python train.py --tokenizer="word" --encoder_expert_mlp_ratio=0.25 --encoder_conv_stem=false --text_encoder_causal=true --text_encoder_head_dim=32 --warmup_steps=710
Rows from block 11 of the image encoder of a small contrastive image-text model, named by matrix and row number. Rows with one number within an expert belong to one neuron, the router's apart. Each number is 500 + 25 x the weight over its row's rms, rounded and kept within 0 to 999. All counts start at 0. Numbers have three digits each.
After each expert's rows are labels from the 100 images, of 14848, where the router gives the expert most weight on average: "strongest on" is what is common among them. Only what is clearly more common there than usual is listed. The data: photos with spoken descriptions (Open Images, Localized Narratives). In brackets: how many of the 100, against the usual share in percent.
# router: router (encoder.blocks.11.mlp.router.weight, 32x128), inputs 0-127
# up: expert up (encoder.blocks.11.mlp.up, 32x32x128), inputs 0-127
# down: expert down (encoder.blocks.11.mlp.down, 32x128x32, transposed), outputs 0-127

# expert 28
router.28:502474550490516537503487503519496505453494525498508492536475525454523527522467523457503528499539464478524509483479511481507489524484524491505520488457483575501502535547501517508509524487519459500470463462512522479502471507548479468528476518490502466523508474518487500483488524474533471524482491516505500554538545511500487459529489538518461485467521521469471472509467504526523507489492
up.0:516522533479448480447484508456508496482509538501488507501506500531515499451492499513498517497465525489479493522519505521498531508460532510495475490489514468497512490505565494482552462533491526513514548461541485492544514512476520489489524499488513480480532520514501536527479534520484457518520502527513479525474523494508504528526550527532561507491524550539482500522451521508476509477523
down.0:516459509516500476523513511463498472519473483478502476527503487528510486530490488533524498488502457493489488508519425536495484514496528501457507520499489561489520500495541481508488483486443506552500505500544470465436518518520512484477451491509489485485513483494493446482505480500485536501507511481497535496478502527508445473457517475530486488493476480501471467454474491446527533508491
up.1:502469510485519527535496461458509493523510460486481488509487537490544549482469522502510465480495519444485511506512472494437474500531473447467507495482488499441493554526521514475519493488490565534475503495480572480500498477511492513509506508476550501534465496512456529499521480497468513494470488517478488472504504536488494469483484528511516494504519515482497493527457516488483484514480
down.1:492452521494444556553470502494473482476495516497494490509505505476529487527521497441534486517511540516471485499487478510508508460524523508496511464526461528471468486479483506478451489466499480450496475518492448524521467522447465495528525478467507523498515443482486506503526489512527492506523464515565463480516487496492513519469480513498478492462493505510529488517491488497534501478479
up.2:469471490525469496506462519492521476526563507479502465552450435517481519485484506462514466495504522510489500521525534493488474514481527483525502473517483527560485506529546483500473474507497537478513459502486512506528500490508529537512501477521480503509531537527482518499499489557476455468493499542513474479538512541510488498506460502516487474496532484505488549513491496502544488527529
down.2:513513522453511528504475491511525524507465494519565518476533504469514509565486511452463478469519498464494513478496556499482479479485486495506522529520483506533531502472466515534526518518493507483499524508522500523488488516476518490560469561472498486510470446505522492531471521482506488555530537527480505507469524471461497509484505466489501509537513478513471526498493471475508516465483
up.3:507487509544490467504479478502490470502558501492490483493486515468481506474525536497455480530514463515487460506544501485486475488452463486513504479518513514525475523522513459502475474482515488504467516457468469443511465512509511507505504540517463495534466517535498512475510460531543488536510509515529527443527548467520514504524491503531475535503539508489523488478513497552520510521529
down.3:521504464454510484502517524516505511521500466511519533517529472494478502474528464489518506499453500491460493487485497522458457510511518486536539528500505481515494474493506517527504550474511497404497486551459472488479538508509473474509468523487509491518525471499541567468496532485496475487494509494514512496502489470504519526548489470544464530472476505495530492524490512498503539478466
strongest on: text has "black" (25 vs 9.3)

# expert 29
router.29:518454485482554539495498474527497529490500494496493528540520480472493513520485493471497496503445501505507519520509475520526492456532496452480517492483465482519548508494485511488490533489484467478538457447521457456499502530474498562518479476527528475525524511484538457489497521475457482476483471463539503514523471502525461460498490488507494514507474473475499476520528505500511535467513
up.0:465495530515476476498474523534507539468511467550529498493493489475451496549505510535460486507502523504541484463482543507516506504542480501503465505488474472495466497522536476506518478498495576510505531497499464497502509504480487496491484514464467492469554487444454487501512485493494451457499488497519484491455485479519496544493491473483514547527504492538474500511453513495508477529506
down.0:569474461478500476529504489501543493512484490530504486479482513550478511494506514471504506517468498507499491506505486492483483477515530452483504504453472494482459496504512529486514477513462533507516502514499512531445503495493535492497493449512491499486490519451507537470521514500492515500518583551501507557512530508504547493479454521434506473501505498457492529516481520509481488500457
up.1:519506473539490516540519485489555493493507532470511474495505521529490476521486532510475480474477517489513488516463507460437459523470508475511486538483450503474501496438508546481514481425507535507526531464536479483504490490516471492504498508521448537524526480529499529502501498523488528523480541499534519529499527497511512472554503490505484472467467530468482492512482487502494497487493
down.1:484542467524494513521481491509519503519453532534495502445526516486535534508476511526457494448509512494496523536491425493489529516518504474490530521517524476517455521504521487507501493479511424536468472480506505479503485528485534511499513510515469488505472484518502479466482533518507517481521507490435502459534473541529492467517524483473502500480506471486488478526483479517553480490484
up.2:480496528489443495548543492462491469486493541517487515503524506489535479514492474482467529440521506483510491490521513550462473547500468506468546479514529485516528510546505470550504508488486493489543496504538519524462477515525487512507510509519517491516482496526464470498480553485498452524515539474456516523546492523505500489468518461529507494530506480487474496491505500465463509513511
down.2:490472503517517465488511489486511491505509505502488506538456514463536458549524533439512519488522490505515468527533497503501504538562510551472500492478481491538474522509489515518499482528534501516521503512489539535498495513509519479481522462526488478513518497468473483490508457524523534492490525491459514507502531492494479473528469515502460524532523503568529558481499528517442496523480
up.3:528499506454500512511495491457502452504500520482496506474500497477501426458511478501486473496514534445517533504544464531485475497498523476491498502518454461492517533528468520528506498504542496449474518523529435517527454558515535516514511505528512485479479497507491539476488494469513483490511532531505499483503492447500462520495506513475503490479492492472534537491500485499472508539467
down.3:486518504469515477494467493440451521457506525528478548503508467530518482498543476521479510501474487526527493495470496470513534448519529521539534473490531486476498556498506529489525476485465511474489494484509501485519553464506488472490492496479533489497506505555516474489507480497482468493508507481481491480480479552434514534533517517518468501489535517487507483534517492480552506472512
strongest on: text has "color" (43 vs 13); text has "red" (32 vs 3.7)

# expert 21
router.21:475483514487533554508527517520522494480472478466521523480494505501461497503490534560555498470502483518472531533495483520527500507447464517519503516522457469503489501494526476518531503464459497506475481483511443490510508505535467499494479495479459486464531506486533512479499537489522511503524484468489486493473481475488456520485504448482559511501472535521487439527513496492493524539503
up.0:516527478509514462507533447527475552510488500512527497523486535506477514449481523527479509521468490500515473487485519510494518449495512491521545540492544494512474518495478507542483491508524494568511480522489480513463520512489518466534522533494558466569480520516518484504485509519462498478501519511485540547485527524517488461499499514482513496501518484503497489538480468498491481555467
down.0:474498497488476499509482512515519491473479485465505474512514512479504440502538495506476469498478510523568503499509527515496520509531485495507482528507491503500494500474505489476508511489525528508461480525492528488513489492526467456498451482423563525526487527487514520497528474466475524493508488512537529528513498533448500498503476509516467488532443522563518489496495452558530512511532
up.1:489507472458478514495543506485479487449439482520485506544514473489496500516518510541469494450497477494514493495515505519461468464488472471521501497527503510535480509512490468518525519523461476498488496505454425470492557507490508513537522467504492486498494549492486521480517477459517499485495512481568537496479500546507463533551485494484479515493509478512524526497499460488514478490490
down.1:499496537505496510535498490479497479487504493494536507524500458512475484483511504523495463536518482501453488493514487496500470488483492513421522488482447526518507491501517512459450521558504488489519491479533511494501530529493519454490510558483495527492494504561505492509489462548475518503506491510538515504494478510514505454513489492500443484509485516508420474535497477472465503520454
up.2:542493493525481505522502460539480529474485484492484493498539492511465535495490547513467549523546509559500492478506507504493498485516537500514482508529525474507478481499516509459511559496496501472489507487494517491470468503489510507464495534526468514505491466526503500495493496448497541479533523468522483460481482438477475500527541542497478525493515469477550513508466493488477518455554
down.2:532557506531500464531502507476493501438521486501493518473491530456551501512513505525504504494540518507503478472519546521493481487503448512490501470462513537473521505484513511549489468515475474509486481474525503457497500495478466498470530504486520517530455514516488491493492509447496512521500475509491490489533495515530496490561533474476543534468466506541520451521530453535502513497495
up.3:529540482510485498519549486508493500468500479473502479485496512528516491467465468513511501455494488512509495531531477476499454552462478517480498517501506526512459475497522448517498484526502503503541516516504504482529544519492512521578517447533516478524512517497512552468515473483523540505512465499472485466509534493532531467513533499521483483526536494497488537463508521481454469509525
down.3:489523467513495499492478511508500505485514506540522520501537572475477535509534528464537517475528458482484510514523470537514508515516500511506479443463465536518470489526558488513524466456527544551513525462560508508456497549528522484481498499523468489527464481500485529537479494480519518501490524466491509535491491483521502514497486519514496484523509489493484465499490492487521497504460
strongest on: text has "grass" (29 vs 10.2); text has "plants" (26 vs 9.8)

# expert 0
router.0:498491489470499488505512517545476518514510534497529514522501479470498466516500540471506482471505484482518477494500487499492478490478518436506519539520533482518499517529473499438434505529528493473466483492477479450552523552515538484488500503517487482530460538504501511542516459526514522515487515505471521487499497462535517556536514476466498475535499505461520462490491507479474485466499
up.0:496487534509520541497481508499479474499487492505545503540506487541475499475499539541490483482500507482538483494552496499479537490513506452540524498532486449516544536500508537496502576516520494509477482480465517492512517507470485521537497529504477513532502488517525464500468522475515504479479520488444558497491464497498513493522477544470506538512504525502500527512496439493475505519450
down.0:445512485531465451479497498485467472491489522483516480511509502518512513496489490472485497509552505479476512488470461502498499535551474501500474466506472500487492475470476487539504490497511507508504472522497478481487536450494463510483490452495486512528505492486452503477441529505479470490502536506531516529471509479496485516564485491537517498455509525502493457500562458480563526479487
up.1:531492484487527555531576473496505467491466508518492490506507489502487494539541486469486511502522465514479468528487477477496521491456495510493501466492466478499530504490513484462476508484481497511542505484496492512540515485492494512461495517506545482494509507519481445532498482481512472513483492494522509535535517519478542531487469498459527504433529493523489544491508477575512523547521
down.1:505557473552521533482474447475501511481465495498502484501511457509521527531499508470573494483529470530515485491471474529541458494520457556513468478478506518548501484472523472532491479486513505521489511481493545487508474477487487519477483509554471476534507472520469485488490472496517483536531497501476466475500479517507527503496503454520512439513499496477512483509505515488523521482489
up.2:486509463509468479506488471509526458482512472494524474510501509482512491500471487494514499534530486501485534509527456521501472484490524464528505470501481517516506507516496504452540458475502486519490523522504526444454537437472479556542487483520493509513531502528485514509495496508498524502470531524525446532494495526511518537554519496559496523517512484515507507491439509532525510549479
down.2:451510473464483519513491512484504540473528530530460530469532511520451466472522485504457483461486536536499494525551477530461463517502502509512516525490499498498515495545464513551552502482503489508476524441523517545507469504476547507521527529478505460517524508452492489520501506480519496548481482501483475484488480503539487533491501459499485491485484484522481491520505538478500511479491
up.3:490434489492465530499467492442518496486475518495465534546531502495489531547528514469510498501500501508505515496484517491508511507524505502542514470547518482541431455536522487494525517493496436511473490493559473503459508521475517515507534480463549515508490507495505484504523507508486465521486467498496488528497452532493466471457520518492516506497493505512459493539476520493505487531508
down.3:499514504450478492510472498462532496502477484508494510525512494503453531504535495486441536515440549494488491534529454545511482554505501495518485481534489522506485473500526518477507519520454488507483495461486504496528465512548520522505498425516432505509456454468533509524469516511515480489528503508536464513474484508495520481490497491509491504489473512479552504511483496492499499489480
strongest on: text has "plants" (29 vs 9.8); text has "grass" (27 vs 10.2)

# expert 20
router.20:544484540492518546519469484433464490493461524502466498478466504537527498457474492549443510533509518501522493506476475529505493499474510489473525490513453511542506480473529470532518491483504519520457536516512443493509471474525529508498455489500519525495499495468496484504498531485519554480478502494488536507479491527462486489476479527490491497478474510454490502469532469485505534524509
up.0:520490458540473478491495488532456472505466484523493507490492525490494497467546453523502511525453536491497493505552488493455513511511484455504517537495548513486550484474493530562514505539505507511518529488548511506489519508496509505503519491493521500512505516530515514469569492445517493480512473544481522507460509476545508497530506499486523469529480512513491521469535526520503535477534
down.0:520554504485519503463477489538459505493488493472528522531445492482488484489559487472505482488479506480536502523515510552516464513459507504537515523461484484477483486471514539463506468513482471520519503478478491501529491501501480536469546480546532526526529454500491464486527538509494468520499470501501527550483536478487436521498466518530530496473487511507489485496514468522498506502503
up.1:501483491446432533526474510523541492517473491494495523465508542478431512556510442526492501526477489524468525485526485478531507493517511502453528527458490482476488454512521511486510462496496489506521486503436494505465500476499517491511504477562549497483515492540511484503453467498490491497490488460479508494504474539497495500501510444507505498485498483503463521487502513500473480500510
down.1:492473500495510508501479472509484454484519493475489529530500527492533505475485529490482514470535549466494455502475524489508505488539501517458449515518499475532481442501462485510482520464468503471495511517544468479563483492496525540459496524489535503519494465481458463499505478446489485499501529521494498495488525501547509504493542507512531480499510501567482504533486491479496526509547
up.2:534488540499540522467480521485489455492512470487473508512448483473510528490503502516491506529536503452509484500505510504477475499526463448500474506528517462467453507531537478477515483477504520507476499475505497453487491494521531477551522484486512484507502500488537472477527527504535554496473526484496498503527501505420525512526478510424515520491481499492468486472483534463495507496486
down.2:496543480478535484470513482485491521495477492531465539469500480508481498446510512514512503515492557499496492493506475516496530483495510470536467519476459512510475429514481509497560501506482502511455503550505523487498536501493507521473532520533493464537473429492487497548519494538503466490489524542475532467494489511489517523510471503488501468502476446489526527520506523468485464503491
up.3:480523516519524482469501461517521532549451478497488474520496474509472533507497516481503490531511474526466482473467462512535529539468461516539497512484474531489503468512502509515485489508473501498528471514480486555528537489501551459503530536489493508462498513497476542529483484532463513501486521501503504557527484509484476499498523512516541498499501539502519562507548529514454479531488
down.3:479450510506495510495467541501502525475505463493490510547459470499528501496492496490492482525468504480496511474476464500530470484508507493557532515524532500488538487489490542508530494489507508496435540497481476476526483521511467492557494476523534512526503515534515511514520461511454484516503520501545505530491494499508508490494459489496489480567473526514464551551442511513518515522480
strongest on: text has "grass" (35 vs 10.2)

# expert 27
router.27:490484461482505475513487513539498472517474507472505514496487474509530524488521502480509482516530513492509534507468541463490457531486499543533458490508503525476506491513512514515482477507514455462523452442557513500544496536505485513529485512526464474509504523522501533493534494460483463492525544508524484527514524452503528466531514479494483478472502539530484463547467523491469489458497
up.0:499518555544525526459514474489449520495490467510500523531472484536454496511484553502493525508501503478472476502474499518517498527476443487497465521546448516474480535503525542563494516454520490504471493508505487533497482474548506457512468449456494502521518478507511539485505487484522526486501470511508484513485494505483477524505510452513502501547492492486515536482516495523485527484502
down.0:480519483522486493501515476512517488503523520537477475520548523496466517454533493468521497497527469486472479502537474550514525480502509538476481489516535490521458489472494509501488456528476515502463499525487477437523489479472515534500504508535469521500515534506487474521492530499499479480510542540485543541485432502499475474527511510503498540535494506500434528538483522471477475488487
up.1:537485534500518510466507511502481502479493473506522544462465531488519506510515499507528493531494488518522539475517543495507528510530473549544557513538498490512471521505510517504531547510473469519493500530495549484486512491478527485494510519505500484464498494507522460499504484528470504466516528532471522481493476482499440481554456521470514494492512529498464519483502515472563530444471
down.1:507501548461523498527476487462450509491536531555520508465515522543515518497545488523512482457472501502512510485498496520480440512505436500501530500504515463524514497497498526495503487482500498525444484492503506547504506460516460467534515463498495548483507502482493513508502522499473493440486471516533459491492477471496466506488493471489538523549500519489470503487521501503466456534495
up.2:491512494490534511472450527512471530520538498501497501471496477543454511537546486527491549447489490529443483488444454481501453524572533522494497508511501469487491515511531547493499486521497485490491520488509484506500557473464530482540483468479489533498505528500515492478482510500478505512483493466494529514485466493480511488536481475522525499512526505491474504480514508533534495451506
down.2:477489455496474479483507463462485491503512507477452488462494492569502488527537466484521474523487512490475526499553526504508502485489531508486478489491498486548487476455486507491507506456497468495473460476520480481483465501531473544494516570518498477496500544481505505481512488525492498467542523479503466518509516518482518495455479475503500505548547479503520464563527504492470496508527
up.3:497514516494563470510571503518531499506482512483493523473514465426513493520513516488528515478531480523497496538461502479508518503466486532530500517507511508403523499539507516480473483495490479473535470469511535540503509493501522503468515486447511499438494487451487502441517499496466518504505493476511479532465492498514507518521491482497521509487503500517525514487506477503500539497474
down.3:529529505550505510521464495485530481478495508489494483488481541502515482424524560524543494455508468532494490493437524460489482505491486526487511457537511490508464485455498442472514500432478451511492542522492520503486514492500509519508501487519460526497553517499503471536523528507508487507491533476517519522495518489519517521520492469503486519491483466524484517487522501463499487513507
strongest on: text has "dark" (26 vs 2.3)

# expert 8
router.8:492548513452523552518488530526514466455524512484514534486495558483517535491454529504489516485536443470516503505457497478511493501520484471505479493523479531497514517546520503546518479471497458500476462475501504505497508506528449480486502471466511492532513495508475467461511476492547508552508505491493524506553507535535500501528496523519450479478503515465487503492485467498502529503501
up.0:504488497510490492501524467514505483483549506450484491512461450492501507497535511484500497487530498463530511534476466516492521423504447470466467505545476510524498455501485493485516491514491495513525465466531502558491496522484495478510477450478531531516514502480541503508486537508484472514496507524520512488445483551494477470523531490558493523521489483476499471457486515491469486504526
down.0:470524513505497466464511504493518545509540427504477497489493465459497508527457435515488505495517495497514523508522489478517472534455508466520535489518507528500521468485509503512529492488515491482494509497480474458506481531475478483478507511509540490556498510533501486487550460475510497501479511487528530448483528511468514494472464482484576498483443508510522538505499526516480516513514
up.1:489485530497498523515513494500506541504526541527426517452486492504502477503489506497513495507486471477541474494503515506542488496510468516494489488462479503477447520533494518523485527495513528482540433434517494503507492489503464501516505463496515500508501507518498493481474508472445490488519480535552494525486502493528500478511456505549484498468481493518461506492534526531488519423457
down.1:487523514478496521489468477519488510501557489494460495503536480555479496500533494506484468527468460494504502494455531519484493506514507479517481484497526514514524491473533464496503528494512498551471530509547493494522500493504504523486494543531499519499532523548499509499484495458458476521490482497476514504439508463469510480521587520489437492468486510503545509507496528534501537467506
up.2:505538523498508475485473508529510465479516469485494496496480461522552512438461460489488438512482520521508474488483503484512534538490491478529514461538543482457487471509508527522438488491497539511478508460516534519503464497510491541498478500505491487518534491500468490491534479504529438517501437500531498522478505487486491493506508505519528480523507469509501491493471501538477471445491
down.2:533541501504458488437449479455477522518498488478483553498473531488489470480470478477501467540507517514533495563470492515490514467488492536519488474500493486507525496498494480500493505529475497501494492482452524526513465452486502502482555452527553478542553521510492490493505528489499528501485499491537496514469430485513487465518489501481483494503476517490525527498522516497487505473479
up.3:459452465513485537495493531496479487502515520456512506532535495492521517482498488518466494513514525504510485544514513503482481522466521500476474453443480537463510453500466461507517516495519531481511508487529505508514482519452483530497512497540529513530548493496532483547501548526503505515484471493474505530498495464519511508561482483502477519476523460480491546488555522520485458490482
down.3:522508491418514517527517501438497455515513521548445473517470513511506514506507535467501508499531502474470498478469494493515494534508495534518490475492502537548491445464486423516521521477512503508512515456512486496510517534509497468475566507497496483486474467495495473483519506478486530510514490529480482498456514526511486489509511465535485526523523522450513496510502490507522476483504
strongest on: text has "grass" (37 vs 10.2); text has "plants" (29 vs 9.8)

# expert 4
router.4:469517488491489488504503540512460445477499523478500480527482491516528491505534466486522541470531473495482523536548483470550492541505469502522491477534490496481476508509504534528458501495500502475498457453487547549500480498450499489512477472453505496486508512495494479495473521512479465522523504465521486520478484497457502508486495481484529529571499491521482535506502524548494549477521
up.0:519487576502533516484469512496466560486459533515498471490517487425504463492492466477492506472494467471485499476483459509475513521501471538516507486483500493509495462530546524518500476508495528518436468491517440505501500465500545527508533500503480479494522468489468499501465504505505530502516485514502481481520496493482539500493510478500462518500497537486548495530533500529498449505497
down.0:499529525493529432534493483473489523485542528496480484561522510454516500452515523476539536540489456504489468550529501501448484499492501504491463483498553521471500527481492514457502507494507494509476494524481489488497493516452502524506508496488540490465505528507486497503517494490503567491539509514476495484479540500509474514492460500511504435513489469542465519519486510513517481502533
up.1:502487471503483485482475486514503477527503457493498517517528549544511444514507508490476498503477501496469450508522537502478496505497542504499471474490520549523516471521531476494500521492487471469494492529535512500495455513476508484473472512455515492515485483494531508553516445531525489517545520502470509478473585481495492489534476535506526518466497499503534532546489502486450512523519
down.1:518486491527437543480529514490518524431514506504526513476549487503518537510485516463498511512503517507510474492472526511508516496454483529513504503469510515517490510509546474475512477508481472506487456515487477523497480551515500490515493462511537489491552476520485560466491536478534529492447467525456500530502507552501475502519506475465464488473518507513512502463483490486491522466537
up.2:505482460516500485485520494545484463490473520472489516492505443508484554516495521481525539486507530497467477518488480492512466471507532519547528523509534532504518503504523493494504502506504514502524497498475538545447511530519509484497460476540497484460514508471522462510528502454443466494550512509522504573503490477468471479508484528536491508497514508497515506513529530526521520443518
down.2:500537480539471456486521514486519502491536490496497498515500468522494475484484541504555499473471496501511536516509515485476523551521489527473454490517482450528544518465479472518495500542507486531522518511523456515510498511463489505473485482513466514522502470466524476523508527565503496511493516474556486466472448526504514482535468524531495473514508493474495530524497468451501530475518
up.3:435463496492463513503496514539477513490494479501480523543504512473485469486499508526480512502490526471493538494477472523519478511528492541511480506473536554498520478484507546517449486516506479526469516527499503542539461501544528485498483484519470468524472479498467523486495516497459467512509502525545529499526457457487518454498524502498433529516505530536538488513478485479520490504485
down.3:516478473490537533483482498497488555479517497526480449500532524556495515481472521496488475510469510484482496485471518467525455505456500419488507478522503534530508478505451495507480486529466499509479511505460493573492512512527527518508498510481550469489454486497466481497519488543488508481500513512530513527478499486528496485537509474495490489532498465500522510480511536528478461460503
strongest on: text has "sky" (74 vs 24.9); text has "trees" (58 vs 27.9); text has "grass" (28 vs 10.2)

# expert 14
router.14:483498508529494505493535495480445509487547509522469452493524485480539500502536530508489520512490493521457499519484520494510516476504498504471531495500480488450515522491527513475476518467476436502512458508505500494499564521533499514462510494493535488533583470471538474467498489488517518501510473533485531566487493497492497519498498520503521512504498488515460553514492485476536536517535
up.0:495527524491504489502508518490486520466528474551534453507478510523468504484485484498471530498480523460538488518516525511484513499470493441451493566482467480470488460543482534502497547499504452507509479491522507495493549478525512482499458494497493471458502539491494491552510510519479520484498520465516500518494488496545468483492522469503551531492459521494514477514455490478533516488470
down.0:464509506514547516507540454479487499501507484490468455467496519533454484497529511534538464539515516515524499550535516512501460474528506506467488487508522475487507547456497472498527469461508472485465498535492511515566510489478494514483483501504499442466496503551539515509471446543524488457502483498502481505508497484457476497514464491496492531475486522490479529483476494510481516503503
up.1:525469533533505511499500490474470516482524486478483490514503487495471487456503514508479520534494452537514543458510526497565493485524528477539491476444464524502508495527455504520458494498525466495464492465575480479541536497457483527478460513495513498527513518521469476484526474494496538502504474477463484455509486494509486529486498496545509489542503494487491509501519518468525526510503
down.1:474518502548501485516492498477549508505540499471503547462504511504512515501510513500511492511500507521517533517452480472532490470510486459454439485484488474517506467503483499499486531456514487536507484485475446511486469528534499475441491509491464483521491490498472478498503507537528458495515487498538481504503502499529560463475499500444473542503439492500505478463468478532495478485475
up.2:491475538479517463502451484502479526515523502513513486511445506479500539532539436501456516493481472473525470514500529505529532500480468484523511508468550519505514467501527478479463506513492533437472499507493505524544473511480474476501507538498529506537510537484506494494527501466510506507504538470493483448518493469502480505480479550461487467501503497486526493501477522497491440529473
down.2:546482484512492531490489463514495487507506477487538447505478459471569469509496516485504477493483499503517513490485511452518504499478543490496431499503518537524473483555485473478502513476515493485518475545514517482498476471488510484569483534500477487557513524524528498510499463473562503493514485505552493509494498475505494497493489498489483478495511508566514458498476489468485477526479
up.3:460498523499516456494538426527504481527494521497495507473511456513484461439500480505508481462483527506533510484493499496483459522510482532482498504522472472488526507461520543504510491442529532488520484520498538483477475494509454519510471477519509551431530481464475486473514521462488508549505483517503505513469481484514486506507552506513481526504502521489503470506541485489502498463516
down.3:484557508512490462472492496516483466479478510487475512478458488503475486540494461518513514531465517523461500532478477537521462515520504513529516505508448519504546497496517480515511548548522498489526511500458526468512545497504450483514448482519537469478506487513523479479497524483478495471517517533527534527491527503504474521517490497516511471522482528562490494519514523442465499469484
strongest on: text has "water" (31 vs 7.8)

# expert 18
router.18:459515509508496494525501502448500533544495476454463508489501504502467461499477468529506513526451530510498469479498473526479483488565531527514497459474503500525523529534534482521527509532507517529499531542476522544480497474478486509471504482523468511475477498492488491527504487505471468499538497501511528467528463518466505465455486531530477526487504470510535492500545481535523488539469
up.0:486542498472511544541483477453494502493472472468474529492506522483465508433476494543521533520492481540510470499535503525556514497496521471499486492499476478533539519484527491500516520501507496521490499535503495470485482470499483480450464456496533533483510482527496480524418476493490500549511487476495553521504487491488494511468522514532468508510461491515516503483536487480529511494523
down.0:523516504477526536531515490498486528517501496436456492557463512465494515534493532504459479489488512502472484495483535502492483493465494508478494525491546528499455536473501485487453467501495494510476520489509546471495535493483524523483506510470524533519524472462532522502532474491543559509459520496470506484487476505452519528532515438472482465481479470500506499479472505508493508524485
up.1:486521508537491483504497532506517490493471496502566484480488567485462500484495493478494493485535482486528512502514523494481494515514538520509538486479468481512574477508540505477530470470502490488525503540496444515476557529508484481474479474476460531497528508539477498490499529532510496498513475479497547519539480508552529474532494502508493521519513517464482483515517439540519488509509
down.1:463522450485474501534490538481497463486487500473422489479491510495518503526514515475505491478518494542464515493495508468485517471530499462487509550535507506497482497467477528474469479506491469509473488460557529509509542518475449512505474491469495536500489480474516501532494498504496516535486499451520483528456503500500463481490477511500538489521487434533485528468494545526488530488490
up.2:524537448518498503506513482511492498467529476523517517495466487484488495547513511494513462488489449477529504562468507446524536516495518483518516529490485501515489445482535545484497454508501519476463510526479476506515515511525484530473516532543500533527505518492505477505469477513502512515465516499516523502520515483552487496505497453474524478508454509547462462493471465442492508496470
down.2:526498532529509513494476505536462491481465534526499509484507474478488499509553472530430503493534511490476529486487520494477539496513503524544523496499470504454514507481510484512475509469503499481525495549505482504531486481511483450456479512544502498571559524515483493518467513532477529485474510530474511476500525524506506524489455513505535512504532532478530475480535488480545513480514
up.3:496459446478515501479505489483492467556512551484501505510487499485526476483472527505512525506487479482541464582489551505520497497525512507486516473554500490497498479510499520475472456547448500498455472493518510499502486533496485522514475478490522493528505509536492459476488507538492511482511533470515498525478514476502485550509532508515471508482482451534551521517465501495461491480509
down.3:540454519477524439505540473477533497475502492495480493523495497441505474535511484496491493533479485463480528482501496496533486491511499535481479466520509527547432493492490430556495505478514518479469517500500518512482459497495483481511487515507500499446501513528462460449431499498507481509491504475472499482494510460503481533485496482536480526520480514511467512485509491532518487499481
strongest on: text has "sky" (62 vs 24.9)

# expert 30
router.30:525498482501534504513523493515530520549504485460459491449484489524489469467499459474505511519540492493503470468526519526517508484512527509542502507489500469534494468526488481523510444511475482512514507516491484530468515478520524532521470474529429484493496470511518499538481555522502519485500495515519470470480466533478515518525553492505503464480494522507476448534480450498550502492490
up.0:460538534508508463477560505483497495498488471534536480503475503536494489459518507486542513481502524499492512530513537501494484538531445486546501494504477493481488464556522529522560454530494525517508459504493487538505491492544504454489495489461454496508505496494469502491483532493526522506545466506465497460509523506490509536499544505484503494479483511489457507538502474531502466493513
down.0:516467442495490506510521519486501548507505503497508476472482512465476498462517523508504477483490469501494566511490522517543511534461501473459479506505497503464518508495480478500531456508483515498509522476525511476536479510466498512506465505509457523502497505465487529524504554488517540500541533485435535519516469478480493509474536490496470460537547487499529508508536540476509535451498
up.1:493488511479467507467506475503523467515484520508455528526488525504505502525530468506471539496494453507470519477508516474511551495550438529495508495491481465471503493482489548483485532526507481522485515491525506469488480504522479532502460488455482506525514441516505510499465487527513510424506511505542494510510501456529474460514482505501498527473513478520510484534516525448527532539518
down.1:487486518501506535530508516473509533515453516560511460505491517484502504524465488473473492516488565516457511496511473526482504538513541450497493466481496481488527523520522506462516521474524529469483513487449467474507490489520478486503525531474517529508480497489525506497528471503449484442524503458500544489504505505507493511521480509449535498507519538487508541508487520511447451518480
up.2:479511474509489519525460529506507518461506511519532518548482466470512496497503547480500549508523470456531554489492457485478517552489456538520510517519486528507487526461510495492535530510499528490544515497480508500537482503508486477529525501495507492477518484515490451511508479488498489490525462468446477515489476507487502472513473512494520497514486475420487514547522516520475455532473
down.2:506532492538461502508499496452521491495535472509493511518521517498482553496531538487465544525505499482508477456504488486484476499495515535512547519489501548431480472467499502530486500473501481528500482488533495526455488541503483544539502501511551520500498497528494510521518528497499543500525504472457515482501530480490529474557457509488549528496508473465467480492532529498474502527508
up.3:505490477505508471528515511508531508545522447468474477488508526527475482456500465456504477507502483480539478473488562532497483495504535517545514491497506477538495488525481505501539482510504500525518525513471503526472508470510495546484471517500457528493460520524458507529495516489525511464512469528482485467477468569462515523530528500555512481495526509497484491521455462528499492479506
down.3:504444501455497531526497551539469513512476498487517478498472469472475493493491508486474519494519451530532544527488472472520510481477506515546499498519501485479487499484477494454552473497488517500504506470535522493515535524472541497523427471502496518541514520489503505526522516523516508492498518474493529523504437487508513495519563472488482448535501505501483515455474494509498520463524
strongest on: text has "grass" (43 vs 10.2)